Rows from block 9, named by matrix and row number. Rows with one number belong to one attention dimension. Each number is 500 + 25 x the weight over its row's rms, rounded and kept within 0 to 999. All counts start at 0. Numbers have three digits each. After the name is the row's rms in percent of the matrix's.
# v: attention query, key and value (stacked) (model.blocks.9.attn.qkv.weight, 384x128, the v third), inputs 0-63
# proj: attention output (model.blocks.9.attn.proj.weight, 128x128, transposed), outputs 0-63
v.10 091:493465503500492475526514488483472536550499534536503519490494463507524535478505508531515481498480496519478538500477519546505465489508516464497506542458508499477463518519472503514500541428521501
proj.10 094:486551563499547534490500503519471526479485499492524514454554535497478473511471497501514532491528466495460486496541451538480495473553509519485473494509486504473545487484514513532504482524496519
v.11 093:497527525521524500494511490509479494496530526518492504486519520510529516546470505543475530491532533505467507478480501495539468497454507505509517497473486512523480517503477496485507491506470507
proj.11 093:531520515456482462508513492513487511430432470457503521457480458508502499487465512472570515494523545535536499480509476523472555504518521536501463523465503505493514480494521498486529504474504482
v.12 097:490516513548493471485504484444492521482535550476498466487527496470505491508498542527526456508480497496505482502490530450485512493482548534453508506447502529504477509474498524432499474486478530
proj.12 114:534479527468470499485493482510500489484473490498502534532484504517450533492484515467524518481498529512499528463537518547474529485520476524470483468536516499479523485468490448533531566552543512
v.13 093:503511481510455511524502479508486526479515503523492487463523514516536553511486500489553499489477504490487515484476500459471477489483530474476505515495492473513549509460467468522491536511500452
proj.13 098:511461463456516479499510504485481499499464451465522525496504531491450464509531486515485490501498498497475493519543518474520513503494464457498518483493491493487461528518506494472528474492542553
v.14 099:474515460462456469482511492502480553493466455520540532528485489506461500546530484443482490490489480516503502496490502541458497487498517458501526463558462512476556504538500491486509534556532506
proj.14 101:505505461512571493509509530456544507511512497454460500526458516468553525500481505501479458498524512467466518507506516463547469505506485516530497530504512456499483498503514517490514483483532459
v.15 095:477485511450528482539498523477506462540508505516506550510478513516442492523535515491480454503484494516516471496508518545494473496464470506574493509514479503508523495482468514507502532512467514
proj.15 098:480492487521476514508456505496523532457502498514525462506534474491500488475489508537461524518509532480444486510467486487503507487506493487460513507491521483477519479513510465504539482473509508
v.16 097:513501498518518509462490448468482488491474559528499535455445494488490542492527477481527469552488481547525494475524537496481509491495500496487506496517481537492482500517453456514508502466550503
proj.16 093:480538478479541520497524522497472484497487487516508519485518481458501516534540496532490535462478517511493487509504506504500472448511493495488518522546494482493485501500528531508533478534509453
v.17 079:502500503496518511549515510507475518509500523500508457538493543482499452513550520529481466455516512512515536516464521508461508521499514485472484505436550475528504476491467470524523492481528453
proj.17 085:464512477516465452511507494468507516488503458510487504459515498554478493503471499501463513513521517480503491457495482456515484446477511537550545509541486536480486541506497512480429509487498589
v.18 089:508495535474533490546536518495503535517522496482496465521484433543473504466538519555527494478499482493498491530525527490493499519492455457562472527522521511493499515487514472540483504470501505
proj.18 101:515520542521484559470505505495518484503540507520546548494527501569505471500499456516524480508502521510501458490487471514512477503522527534456474507529530539476500502489464515513426499538494504
v.19 102:485506537511476486488463515496478528469476464493480516506517479519511481509513547506504494500543497511532505474505477467453495474482509549518505460490467455493506506484524547530491491573453465
proj.19 098:567503516526518470464485493478491496523499528486484468481468483480499484470487502516500491518477550524493518507506492530502475582503510523490498504460498512512490466533478460477485526484509527
v.20 083:518493501484512529512534512522530520565509508476509510512515501484508455504500502459487478486495518508475460527513488483505519528546519424502504515505527533500510512488471483493458526503517519
proj.20 087:480535490515485477477514510455469472492504482444514492503520516493490542488519511502518494531513455494490542473534514504522479455486513539458489486506507481485493471492530508547583516498536465
v.21 097:485506526509495511519488514499543482497543466476524453496511539455451495526492482545482524524479503506504511492495506455467522513509571510482499524479490491529547487475546495467514464547501491
proj.21 095:531467471496484497525467479527532534533482487484461518500494496526505537508506527476483499473479493510568462493524527489531492500460516513544486480560504480496488488492468467522462523494514493
v.22 092:493484513503499497463523524504520523462497522529533496499450502478474520492511506466507504569467495509506487481485550487529493526447516467496552506566511476519497487478545471524463492460507476
proj.22 093:483470518518519499495523489511492444504498478506478523495543511529472518503524529485488525466452503504477510511504461577505525487534517485492468499476497481494538504518517446459556496493502522
v.23 091:475516552516477482509462547459490489489523475492474486506475535459540539487476493511490495469517513507493473489488486456472483539477511460466489558518539502481491506478501514521553506513563453
proj.23 097:542458497484556509476482525520477544512481482494512476478474478508470509476538495504510490467510515492524503498508485562544496471521500516514501435496490468482474515515543512445488487508495551
v.24 085:515488463476524471535539494500504507509513468515501452503507482486523478514490515504526467475491470552503479537493513455484510485510519559544518474533555505547475514484509494506525480504531467
proj.24 098:535504501500455521435495539462479528464539511459500492544498528489494536503537508499454500535514527499500500460518481500516490529538481489446462525471478487475488472491485509511474494509503533
v.25 088:504478506456499517497514524491491499503520500542525465485474525497508544484524508460502482477481484501534528484541486468467490530521485514560483491474528502535530546514501526482481526513500535
proj.25 093:494508498496497483523497501466512496518479508498506472511545519521468468482529498551435525472526507508510485512499502462524543496497541476464517496505495462438487483487508509488497468496501503
v.26 097:502484485495553450536494512472542474525512482478513467500504488497504514452524523530499458511522468514492520471504507464486520517525511474487535502530518537485524514467519519506528514492506498
proj.26 093:564489518496474510481521446486541506499539472505534484491471507528476506471554509471510518489478478482435474447510491503511478502487539504483461453512511517511508497494510555470479506476478507
v.27 099:506494444477547467500546486530553543508499518505483505518527511490524502474480484461483469511492489516457525456534506531456487532493474464482514510543484499475512498497514512487473503514508480
proj.27 095:496456489472480495522493491478485489481494472464546450494519499475549493484487529488493540496491539475477531463508445490545507519498490499515505449509483465492494503525551530489550516486489459
v.28 098:514456454506521532493519525539521465481491494519496446475466534511508482479463508488500478550454481495528494514449499514491520506523496519453544474485521488482493457503529521473505538459441495
proj.28 103:475482531508506472575498495516526496522508562561527498491553526508480474497500495482495539522493494472500482490482526482506534501490505512511504493472468481535507496486484473519475504511525476
v.29 091:502490465495479490537468439524485493526515481483489527483476511519516531487499564498504468515501475490478505477528485511505493495489597483532474536469488519482506507480521505518448469517492494
proj.29 096:476529519539530499491501484479508500475509489520490497495519481497455468495536492487505534509473484491458538501501539489482499489468451477455508464508501514499489471494498503461516510479509477
v.30 091:507497500466520488513510505522497477538492530511493527503507501544466448492497522472547511534490524504505489492479504517532531474526503480499507551522507458525463468533446460489527521460558487
proj.30 095:459522484477471524489527490480496557503507469518499521482515516492522528489471494469471518490538493435499500482532468527495485509491524514475504507533493564465570544535550500491515515516482515
v.31 089:484524513514507495478520469521506549528535490472556503478486515484523465519502471523532480509472501514449498507508494508473552506455577531496477476462466470531489517511509509523481471509450537
proj.31 091:513532480510506480496501514516503469504483536468509489526555456509478513486497527489482532493486454483521518489450507490525468547512471497486517531513540530526519508476511496513506465514531499
v.32 089:516509482505489507468565512464463538429456491508507536531489515514511531522475504480524496517507500458512502503494498554501511468516465509479567496467467479508521529508502510501501541549498544
proj.32 097:524482490490545517478466478497502485499469536491483505462480482442497505456508506510484498489531528531460499503495546460502510550520517510501476522464492506544467451505456507523515475474503523
v.33 105:529505505492470514516483518500453481490506526475486503480520458493527510548559557495515512457543509500512491480524507529470479501533468475484469514453538521518518449484474496489499510557536475
proj.33 101:486494522449524482474497522474507532476538492518521474540474520529515466474461502514461487504504545524489531496525517467505495514510544504533503471537513503479460475549549514506542507508488530
v.34 083:536448486508536476471456499524514521482493498516492479489539507509553530430523529519472465487476490514517512481498549501487493491501468533483512490492523526511505518456446566466494484477462518
proj.34 089:489487511506439540515520501469485491527513520493531461526489493497457460532488486512503538500512551429504484479446447496490528514498486517526487479484474473475477467506489500506503535496479504
v.35 095:468523471506478485476541480496529501501490496491520497529490461486475506518522513508480526552505490485496531518486443503563531534484492526507565507486516492488472502545497519495503500468458545
proj.35 100:514479525473476472513471471494544484505465531511539504492516510501496466497476481514466475504476459489504490512499566528431492484498496502516446488503510499560509535483493499493480489535513494
v.36 099:499505474519503514480481480540501550466486483520498516512533501528463462532491474514508539481495501498485496531500499496497498515498471504499497516482511452531490464511542444490529520503492481
proj.36 090:445460499495512514480517521505525465524546486474509518511500494523534534533470526472469503487477497478510502475478486534535474528535466496520498507503461533508512489487430510541462484536479511
v.37 085:479507528521493512534464507521470525495526535500511510496522494507533497470505496476480507476481515488549488506503505479485509487493574521494521519514503513518527496464453559497508536492463481
proj.37 081:523516486574490474541516526491512518549463480514470504505535507501472478482495499495502504520502474473512524546486523517516495462485443461541509510522495462486507531518488458473502512505480530
v.38 095:508500510520447504523494538487458487528509536498476525538466507463534535548506529508498497522546525502506463540523454524499507485521517496484521514479539520499503480508513493478476537505461511
proj.38 109:485476514464513509451522497503525528440501497557510497483511520517501429473520548509481475477503427466486505462497565472486494466500496481505515497494497480464526465466490506527517481531502541
v.39 088:485506496498489484542494519532490523458483487543481545482473501534513521495518535476508472450493529510476535483491520513452545483505492535505520516514458507502475519501428524488500522500481537
proj.39 084:536484480514502489501469506502500506523503478513500489499487509481503514497473489560456508549559484439481484475457489496508510545485466512481508487443515474486513518509494558475538501490524514
v.40 104:503473480503455477452518454459536529519528503521504492502471510510492530510519518489520489520495472481513521489486496490478481509499550478486512496472491488464501500543525483502498505458477537
proj.40 105:503529529473512496494508500497475496512456509504534520491502502427492477509493477501459501501459510487482488506502529463486497501503490513461465484519474508544518534470482484486483495544526469
v.41 106:502485523519511545519497533484480496460531529516458524498510497485541496514512471490495510503499508492493502493466475468481468516496498526483528512456502502487485484483504503526515527519499518
proj.41 108:528548516488458463449484482498471468510464479482514511464509473518477527464526536522527516500496485553508486518516517511529488458520533493518501489480478501519504554544527491464476487479501519
v.42 087:501488547492484492562526507521518487488531512526480470487491480508489453532468530507514499527494492471511505470499499578534446524466481525516489512468484517486493522508535503530479470539486477
proj.42 099:514504521509486504470465487513473500444477512485508521512480509485496470450495521510522499534482520597512510454514449475466547504535529500494502512516500505471544509524492472490493507489516469
v.43 103:481498492527489538482479513536491510487506512480454522507465465551522483490490511516511503543463515449547523501525517505519513475512539540513507501500494509502523477505475520522496511482461536
proj.43 108:476504482497527488525523464476492479497506495565537528488531482500487513551509492485494499527471510501505487532467531474458520490481452490489505489464470486508503486483483441521502482520505482
v.44 090:494512518525498473449503497495548502462491518463491502524532509450532533466499464484468497502515520454509490472497492539509541499513483483440505460492467504539494490514539533509483527456522513
proj.44 095:539475471477517509528491472505468532549514503544484459493481506500532489511478469464521537459495502540540542510493492482461510527465502519498507490497498479538487506493471505506531496536463522
v.45 100:494500531513492533512449497466503467452499487528493528461477510512514455496466474468531515513455525466513487497509462490493483487535477519491475440453519507474470496538462543528524503483469504
proj.45 100:507502494463456487525510517534458492537519529517494505495502505478494521451499527483503477482524532520521525494450544482478526525449518500523514503502482555530536478532513480502476507479492492
v.46 101:521483498469499530551503556438509486507506497495507552507515484531497502542490513458497515500493500487487492533502483527526492514527484453531502497518483501458524504522516463494473494492546476
proj.46 101:482485483478488501466503483527502480479531460476489502518469551468493512473519508480538461497511468544486552482520493503500521486467488516507468516482551501529492531522550540522526500479482508
v.47 091:500489535518493488526539444522564500524521471458520527468497511513467472489462522498466562519523529493495486534505513516493473478515502533501502514551538470513511454504471485519496488478478488
proj.47 095:474495506513508506502475522515478505483517501511474469481520456520518514462481492488506499520448466514485460500461447534509514512471531458517496500466483541534518536506513459527492499514511489
v.48 095:500527479479539496502480480520538506467500457528536478531485464455538477557497463471475525508494532520483508494540503504513484550488505461469531501500491536489506487508497520506508540511532520
proj.48 109:429469519514520519535513531510495480528520507456482454469502538490456533477515535517494486497524463440479538491518482476493526478532557505541498469517501480518484483540530515506485494520505504
v.49 087:525513508527500523489458475473514520513465494509509468527509503520471467515473511486536522521452480533517500524467497506472482492517495430482526498501493494519496521523472451551503535501553490
proj.49 086:494532509494529505466545506489483493519511485472488513453460492490474528503505508457507464475510478480438462444516479508517500545495553514470504500506516530512540474505536525511519494519499528
v.50 092:498493528501495520540445455507485467509455548506507489507492513441464499463525532480492488488551472511559480488533476520522468478544556503466478487475498485481476509461513469527505507515521443
proj.50 096:550539485508526514463512507507496544478541476474450511520501523515501438526527516471509487496475498477473513526496508449458519485478491511489566503541498537492479540546499506490502529523473527
v.51 093:522505526521527483483516500492537548477481540543524509523506573486501511508478484500508505483471497473481484493503456477472452517447480536496517455513484481544541497514493521512517495494529479
proj.51 095:527512506482508516523484524483509472529471485454477478455468443461496525432464538470499506502522495542516495504476471520530541527486550479484525512452493515501477498476477496488494501508488504
v.52 093:514477488464464485516553507528518538513490461517484483458475470530488482530528547528440498473485512476514521509528434511521507516505527488516475509512499524505524495494482545486525518540532554
proj.52 100:479519488465521470490460536491504516486518512480525493554539495505486487467475477482531494533534485463476480542484564447501513523500545497476494489483533486493473495492503490516479510527495473
v.53 089:531454475463498484539515540468457521513502470475462460486516561526483508507478487511487490511501496536472499472489496478456475476508498470533479552529484536490514509493516545495530459542513553
proj.53 096:480530484514526498489492537514522469448484510503526466528483457490499533513543497537502479531504516465463487540559477495530498541500518511535497460484526462460526463475503511491471525467521457
v.54 084:496494507491430470529529511486522479505524521503520547545472532517527518486514532509535486526499494469513499508490499521481479481491485563477543496567491495470493462528524470490536470468528468
proj.54 093:440463482474530526482488513528481516478475512512507524459459502503505512468503526532472539510480500532477472495512500527520511488551476476474483479469496503438500544476481508516505503511493518
v.55 083:500497511515473504516510474489537538502434507515491515465506510499493501500448455463496549519488485508454478503518474509535496482513496485557516469524449450515498474495500498483443550525551515
proj.55 087:517523505504544517520497519525474527544489480481479478521474506466478449514489488462510455505492445514500522504460492500479474507458475497466517501490544528517527474519506530500510527479478459
v.56 078:502481514474457521477489491519516489507480501448531489551501506539504493484567495486490491549544488493459478515477533514468501480512500497479549519527477517486453488518486509504493484479506525
proj.56 078:521536495524524473496535468492493481500514518534491529488463485498490525523423492528512468516450504476522500506492509486505472496473513492499501482501559459481544521501535521484528496526567464
v.57 092:523459501483496456508512489522510495510513434505482506516514536501531484460498517508476454521486480540511479501492484514507491470500471490457485508532534547501554520498495530511475497527485497
proj.57 090:444499472526497477496509510507464488477507505503550477478503491459497473490522524566536518513477477497460528514536535500529479546503487525535517486465491484481491458467491506509508535503501480
v.58 090:485510515487552512461483493519512466480509439471530518483475512483493487509547498479504530509561526504477512515532543435476491523495508519532508490481550517507489499472496519493544513470474461
proj.58 093:502521536513472518491527509478500534575545511519473453486512492520467534477485512549470493498470502468536481487473462514549517461515528493504504510535468504501494478492494508497450486508505519
v.59 085:524498436504560510474511503510492495525505474498494490485518474534502477513526490503482495530427514455483522502466510525527507519512484513462531475471508472490471494496457504520502480491475473
proj.59 086:473502478457466516516539479449527471515523518519546455539512534487494518530459487475518519518507507462546505488535491464453523516540492506506482517497499514523517483535526492539526482507505524
v.60 099:497515480513520502470504482501440536497501501512508508496484487532497536430485472512525521469517497498498528458467500504481485538497431477522463494505499516487494529516501523510514529527448485
proj.60 108:520483529492565479498511529487529445533517518523503492483506539501508517515511512493519535496532460473467489470500509509522533488520499477470482481489483454488499472488471534493523476480508519
v.61 084:511524513485499509485499511463474467453520463526498469503490487520477538518459590468510482488520493520473472521530476526504475482479512506494519518463520492491495519514493548475507470518507498
proj.61 090:532487553480490491494523479528502534451461488526434494573484527500505489452491488488517476508516511506504512530494513538523543538517525510522503503488482490477509472506530484512475474504553528
v.62 095:520499497458511460545486515477529484523505491493540506515526486485522513491483501537508510513545504461494508480495470483501484461528487500508534520483463513451486547492517481478501467522522523
proj.62 091:525450530495489528502505460479515533458532469494478489502473511482510536504475464537489487489492527520480517532492537449473535554501547426523473497518545500527537501495489540504486504516529520
v.63 085:502482497529520494505463511460504504544521505507478494514457516463463476486494478540456517507488501477529466512501559511509440512522503491513513501487504498484466470491546468498481475512495499
proj.63 093:499499524510469515537528444537520492474479491527529506480512511505518465533497507466505476495477512510507539506504462499461486436494501528523510516532470503487564507508453481545458528487497503
v.64 120:526516500494462486514499458480511521486471506479474477520453490549461516497541530485500465489499472486506491539505494478490497469496501549469524503458456486472515492467486491490532499510513501
proj.64 109:434452496518512510495494535495473478507539507488495508528525512491528478495444477538505526491492536490497515457498501496500495511547520478540516453519486522520491495501538522499513497496449459
v.65 117:491494493493494517470509466500487505510465524511500485520517533491497482467533421515497485468524499478504490520485493473525522454525498523486528490479512478493483536489510516472474532448508518
proj.65 106:488478481531536489510498531487504489495549483506506510508465451508501532529465519491512503560498525538515521476517517507508480536480507487528477512511507506502540483503498513508505513558515486
v.66 111:503466503531528512522523517485481498462509484447511477514453524497536476509478522478521469466560499532494505486535493538513472501530469455502506516517511516524450531472514512517496506480496532
proj.66 103:529521532484506490467465477486497493534478521553522533514537487480490540510555489543487522531427515459532500502471530482467516475489493535464477507501477485479545508515513494473492463517508483
v.67 104:504531496529515470515504496553516545569490513530448468467477476482523496487480479494485504517509503493539492533424482493516515478521498525486504457526534462497489474465526510512513510471491503
proj.67 103:489498502479484512457472479451500486459506496478520531509506507524456520518504492506519486468511481483466497488539513502516500478453516465523513526486487523482459495532454492493529526545527513
v.68 117:535491539509523496519498527506544492530490456487471506460466509496498488469482526424505510503483498484523486490517500513502461480436502551495548512484494466489529538501512457507535498437504498
proj.68 113:433518517519471498478516454484473520463528534485512467557528529479508491510515480547476490485513447492483489520521520504516556491561456453529477510487509516508494458475507515479468509510500515
v.69 125:510482516518466470459476532523507505510535529517475503486498464456492450476533529530482489448504482516485544508488520504470485504545492523479530506498474483475527485512503493510520513539517531
proj.69 114:449512467481500515505500471463521460488475488490537480488501511513519537488455450490524527508497529458532437470508479507503501517461511483536465501517499529514473501464492498485479456484453472
v.70 106:502529469531476469483526508500485523497456500494489492481516496482509505539477492499489498500463499473492527454497532554450492515509475505517515482514522549448495556511494515460470497491503496
proj.70 109:503443551480507525519462482501543489531514487470488511499483518507489511437535529463507497527541501504503518546491504476537526488494531453492476539481507468515535464473498483521503487502529487
v.71 095:492536500497538514512532491506466475475495535482551469505492530486443510449494496521565479490499525487501505456493498512505527493487495470447491480477490490478528501489475542521495456490487476
proj.71 096:532451530498517514501464498503537538488494482532477548488517472516523486554476489471477537540487483503477501532489490485496464483485486529517500526539494451532463506531496495515514522486544521
v.72 105:516499468521501505494511485456527487537469512487515501491542515455466515535529536482498489543465520470493550504504466510531555510467522516512500514510489485501502476487476551524503492550506500
proj.72 097:543519500483503536502501527520496479496548504474502508505457476544527517492491508519549505478523511523517473556490505518448439494523497499483489493480538545548541522536519479499496515426498497
v.73 113:501501502502501550500537477469492472461491499460491503519514499459519507516448488542504528467539503513485492512566500454486518524491474486477467492496523485505483510498550499528475488495492496
proj.73 109:514529473510552476509524510515470525493483512518519513498535508504499467476552488489502489552486467439475477526439505525498510510491543479500531501459488496512507512528459485498512485501504517
v.74 111:514491536536500550456502543496491514496503497496451489495517472499512491536547503499488524501531469534530525501532491446489465473460522505514575498498526476529490490509514446511470513508520504
proj.74 103:476514444501504481504526461518517468493497521508553495518482511480479524457454474523526495530484549463482509498490520551510513532567505524495466452527505498512519523464515528480538538508485503
v.75 099:491487485471493544503498526486495525544490488484530513545506498485537446471533472434483500457475483474512533486524497517505443485546510437531516496466525551501496503527517519523523503543499517
proj.75 098:500479503502521484481522497497495480515501531487445502448491495505439534507493505529526519531511505523513485511501512519461536492511489524482492509556474478522467522459468519444476513488509490
v.76 098:518481490477501466486484519527489470521491541502519488499510511463558521524491528524466503466531504515517461494544556483467499485531525518465548502481511555499438489533481466535500512483526481
proj.76 095:494523509533503526525526513497493507515534490526490518469463472514476465484541493523529501540466473508501515536478441517549496532505491511516484518495473476498526528479517519501497501529491505
v.77 095:505530485537470484508477513501462542546451506531498458505522505539488553506461521522510499480497511482505492482488481506483492535527530480532518522438504472511492486488485535533559485525481497
proj.77 091:504442492456486471520488521470511472486555466463514497485451515473504432502518486477517496468501507464502522545488516520505487486512476507483477452529509540512465511508494494475460502504535512
v.78 102:492501508474521520457476500445522511503509474527524488505502526494478516498552462468478505461509504505515572516491492495467506515491524471530488503501514442480503505486485525502487470488517491
proj.78 102:479498489499508463513512485534475474512502552488453523494502476517521469510457491469514521524487512502468457505519548467484477471501502514452496487501509544587502511534496508502504561529488496
v.79 088:467521480503472530487524497497514530528458508507474506477484484483516474521537477475489479545515510487487507472504468503486545500507503493522494559499528490463516498517526475502470511510481525
proj.79 081:497505499501530476516488536495507499490492485481549498506515483516508546493494530518519549468494490522493509525488534519478488469502547504491520440473515515533482469462486546506537505492487494
v.80 097:463516514508490511510473495500484500454504505468523497499506496505530550532498530501468563466488542478559470515515515485469533471506540499505460541563473504545491519491516489538481515503515516
proj.80 095:492505483499515489471535520502507504576511524562487511498496492556494472497515502502530474530525450522460474475478508486522490527502475536480528468472510497452511473459494504529507501524499475
v.81 111:501474486559471488482535464512547469518504516470471525514522518431523495473546503519489482509486488493508498458514479479468474485494520498465476478488520515534496477511530501480482507482507528
proj.81 107:560525503455511518500446519503435508490497476530516510469475495541507497503499481510528516507522506479506506584517492511521519496516498495493500525506485492508531512523505542539480478464475473
v.82 110:499505492528556495521521518435494526498490525459488458501519476512521499536493532517574489508479497514506510475492469542550506523476473481503511483471481516476481487535502512505509517479466505
proj.82 110:482445489502461499459485498525527511485496485528533534514497489488484502455511492525443517505508524466492493536527534496501485509481502485527555486534515483524546531442506465480501506504521529
v.83 098:504488545475499493476497479521527501438471482477509520524478506514526475506530532517492543493466486494524524519510497487551475480488478533485529480497482486531448446496456513478490514532527533
proj.83 103:486481467491506503552527500515493508516517513531476491506530538506458550535505482496526462505532515490475510516446509492447522518457512463501513493510507512468561554503552518523522493486484463
v.84 111:482506469482505549500494474512522513513459520451498526517500526531529515478485494491515498485522512464480534496548533456531499490510502474501478488448506434491529531518535458494529518463432489
proj.84 110:503439525529497465509518511499471513488525482505518519493517463458448490506536510544497510530507504550493441502489480551503513474495518503548486477486503515497458476485513538508459500495515503
v.85 102:483512468476512496504488477449510466478520489485498500495479510508476513506500509515517513465494487491511539505547522542458503492514496466529514531494478494454491533483529515465521503531525480
proj.85 101:511484557533479502486518538520523513521468498515490517478533485495537451493487506472498489518502531482490462474501518458504490486470504545463470488502517505513519480475489497525494448520484518
v.86 107:534526478511485483452498449517528505544468496483460471541493471521511487531496508491508507542488476504486461490508483527514536478543516461469511533509458526487520523521496525495562536501505477
proj.86 101:461458505514473550519488543472499505479522504475529503517487521497502498477530508518519512505520557503517542520445530475483489510497486552546505456483553497478510458480477504499468497480458511
v.87 099:519480508454524492509491474512485456489513486513520480484533466502498525459460521523529543531461483523456493489504555499526471496507508474537495499456492532480502470504494511539525475513468488
proj.87 093:446504464531493509516480524514510507514463504495464533486495518494507471519528519478498498460519496476546511515457489524440486489483486518466513503503491479521495500518512509431471502489535503
v.88 113:500475495492493500475540507515522473468538493513567485523534544545487457463504507529515507485494468506498487512484527495504451511502448529488489462531546502529481522501504510486532502525523486
proj.88 108:524527514494517525521465464514498485519477492485449503474519477449524518542497495448497482502529518505513501487494452485528541484500507467534489524496491521474544500539498505498431494462494513
v.89 090:483497503521509560486519512496482532592523471464535511512470526504516480510523464478478474418520492523499489525488532488493461500498502518493493513504454489490513472481514469495485501481521503
proj.89 091:490525541452467455505519494510513465472478557513479496477496475493491498499477524499491542527495465474495479470526484545518518496497505502569501533517513539491513530505470507495475535481468506
v.90 102:505497531518526513491450495490502522490454479495523474486530505508520538492503493533476544520550499511523508515504498527519466487513533532519526499453533483489512529536515446525517471524482508
proj.90 109:535493461527485500509526532496518504529535521497502526519516478478462460534522505510553509496522574481476546511511515493523521540510498467520497490542482477490499493497507508483491533498538536
v.91 103:517458491492513493500536523501500494526528492526513493455505492522562501489466538505504512493496498522466484541475534522488538513542522513477514476484464475484459511508511522509502447489507457
proj.91 109:491526454502489489486469473511472514526492475483488492531469521506485505503543500516486484479478535497552516460511464516502479476442494498542509500460534560499508494528493464470486555515479497
v.92 124:499494493507486491516518462503493512535504518526478492518501499499488446457509495505524484532469475506472511495534466470496481469481521552525461527454554557484525506472453533473506471477490442
proj.92 123:535544522496510497525476532487494486461475481463517530487544518503495532522508509505462499465519548517533500520481522527513515510507488468459519534537473485550481467540529487490495533496488550
v.93 105:523485513516483481524524549491446516522513526526502491484477488499472491539470474474509502519467485498485513528524527477467455466513563522464534492517520506492448496534499475558463537533511447
proj.93 106:478517495485513485483484459501545493475513460459507469486494500492541490457511500517490494487497499480509506485450492527545544528484483478551492495446509466497518483476485535422536459499524511
v.94 100:464502503547494534535492519491481504472470522449494505507487534492457523490464492486520501496518478565490502527500504477482459471460488521512506558538496470527502544501493496525519461464551475
proj.94 105:471488538456511477457503489507522474505496477554495474504494486497512470545512513493454491529481484437518470460512522497483501547558487502466500459472492517491515456467517493464502509482463546
v.95 101:540524468487476508514498469485504514562496528564492532483467469476495512491468514523485520476489477489454519534544514462440519471518558515520474460493489507500483481498484475477516514489528506
proj.95 099:437463485537520486473447517519491470469507462406532490494483486523535477494525482496515484537508544505537479477471505505530497527501452506480544544471505466498529515494506559503500507493489478
v.96 100:514476502488525520459464478529532491493508518513543531515472565485491509485540521508508518485493516485478520504462552513476511499466475504490510498524535479503553514506492530512496482516432501
proj.96 096:448505473509481472543532489496480509517485462466427512526509472527508514486459480475507473524520481537506492492525473481520520521495511478513483506450498553516501484512470454504482540508556477
v.97 114:461509539497493483504468530529500527498490491547471506489511479522488539488491436494492494495546499540466492496491486514515475466529483506545473517489529480488464486508461505462517513475514550
proj.97 112:525498471476495520521526508479519472482514538471515460516478544489500483538525526452502492501433442494521505492480493494506483516489530511483535492505476504497486464487485526538504535475487491
v.98 108:513515491480477550565493475455504476534511525499494511476471459511490464496472496516486467522532472529484475511550487502500510483496514490510484470520517517450498475488515498498509495555508521
proj.98 101:510489501532529480432519515516527528468450498469535487462535513472501508491512478499496544485471510502512533475451522547529519514514484506510523500474486493510499539506475502512512461448482486
v.99 103:513514505504516531516503508513509480546509442488514539504515551494493456508486509538454487482488506498508503520555504453511527498516563506476537512547514506467538503454475530465484503513556483
proj.99 102:518525511483504499503531479505482483465498544518505473467493465487491537499502516478530486538526476508490509442460487550497493453479462494515452538447491477545501526529548475517518505500451503
v.100 103:500542498534477470511516473513484510509455514513470505489531459511480548436489465498551507511464508495518523473497520445503515484510510507516529546494495528514506512511491485529498496482523506
proj.100 102:508452505500498510488484490488518512491550491481515483525456536523532482535489557514523487495540551478514498556530473511493504514523478527491485438498497482504463476502540520471505506511475470
v.101 113:528495524465481515491498475516496506496476449505460488484517493446521559504483466539519495510466502485498445500537504515517515513510560522495515472511521491506502500474522494492502489505489549
proj.101 109:465491451540525475505512508481495489465506547538515504458466492528487472482505534447494507481510512501519550484481497496476473505465508467468486516481472515501497493506475486496473474517518475
v.102 097:547503484537495566506528465543518491511505556464496498507534466490486468531508499511498498472481504488536455497514505462495520477487512545497558512486532524471475487488511490558487460494515520
proj.102 097:436491511468514465512496505475506516454479470503491494489471513500504537477477477482515515512506461480479517516463503543536475497538490426526483466503484488491540520528503491437497550550487496
v.103 110:488538488507474487520442548498525530510489473512543541468465453506480540508547484487490490527522511476535514460519512514504495484519486516533490517474485507477517500501476477524545474481522509
proj.103 102:469428490487486508491527468476478508513485503463472448505521545520519487507473488518496497503471494541462518507488506514501487502507510527494525488529516482507501480458502537471466537467483484
v.104 092:485519470531468528478547519495516477502464488508540551474485503486485526505534498483477521474501514483492525509493507497517483480486496517529493520553494497492507497482482483487458469500517500
proj.104 085:515477552479520516507445495512497509512519525497487463499531476559513453506481522509526507534515487492506518480502484528475530512522494481480483470465482519464489508492543491515525515512486483
v.105 114:488515466491503498527516508501503531453473492484563489493480481479509480539481487471489502492566505488523493502497533451473517508504514496515532509504430539509512502519462512489501520541512544
proj.105 106:509459536522528490479530515501487487559499503518436535526518492500475524475533540542527482515444529545493502487503516524519445508486446484468465517490550476512535505498514498494487502493473477
v.106 105:494493472498495479537499488421486499461483470471532484511461478466520554532490463460516474456552488519509512501515529472485520536525469488506501522500466497475497522485506500509491480543484500
proj.106 104:474491519475536507448525507543510484544478545509469525486525517491504469458527540517476522536449500508508451502479506503499499476463542485466498470494513517520525490540484487485500492466490489
v.107 108:493488473457511532456568494471522523525492497503502482472489494495495560529478510551493498497505531482501493512509545478537520484514532529476466493512478495443489498511471496455518522459525512
proj.107 101:479522561523477444559504493546507458481509490505513501515477504535526457476507533484532528504487489514490524493480509545480479527447494466554523526473532515505531495488519496536463490516477518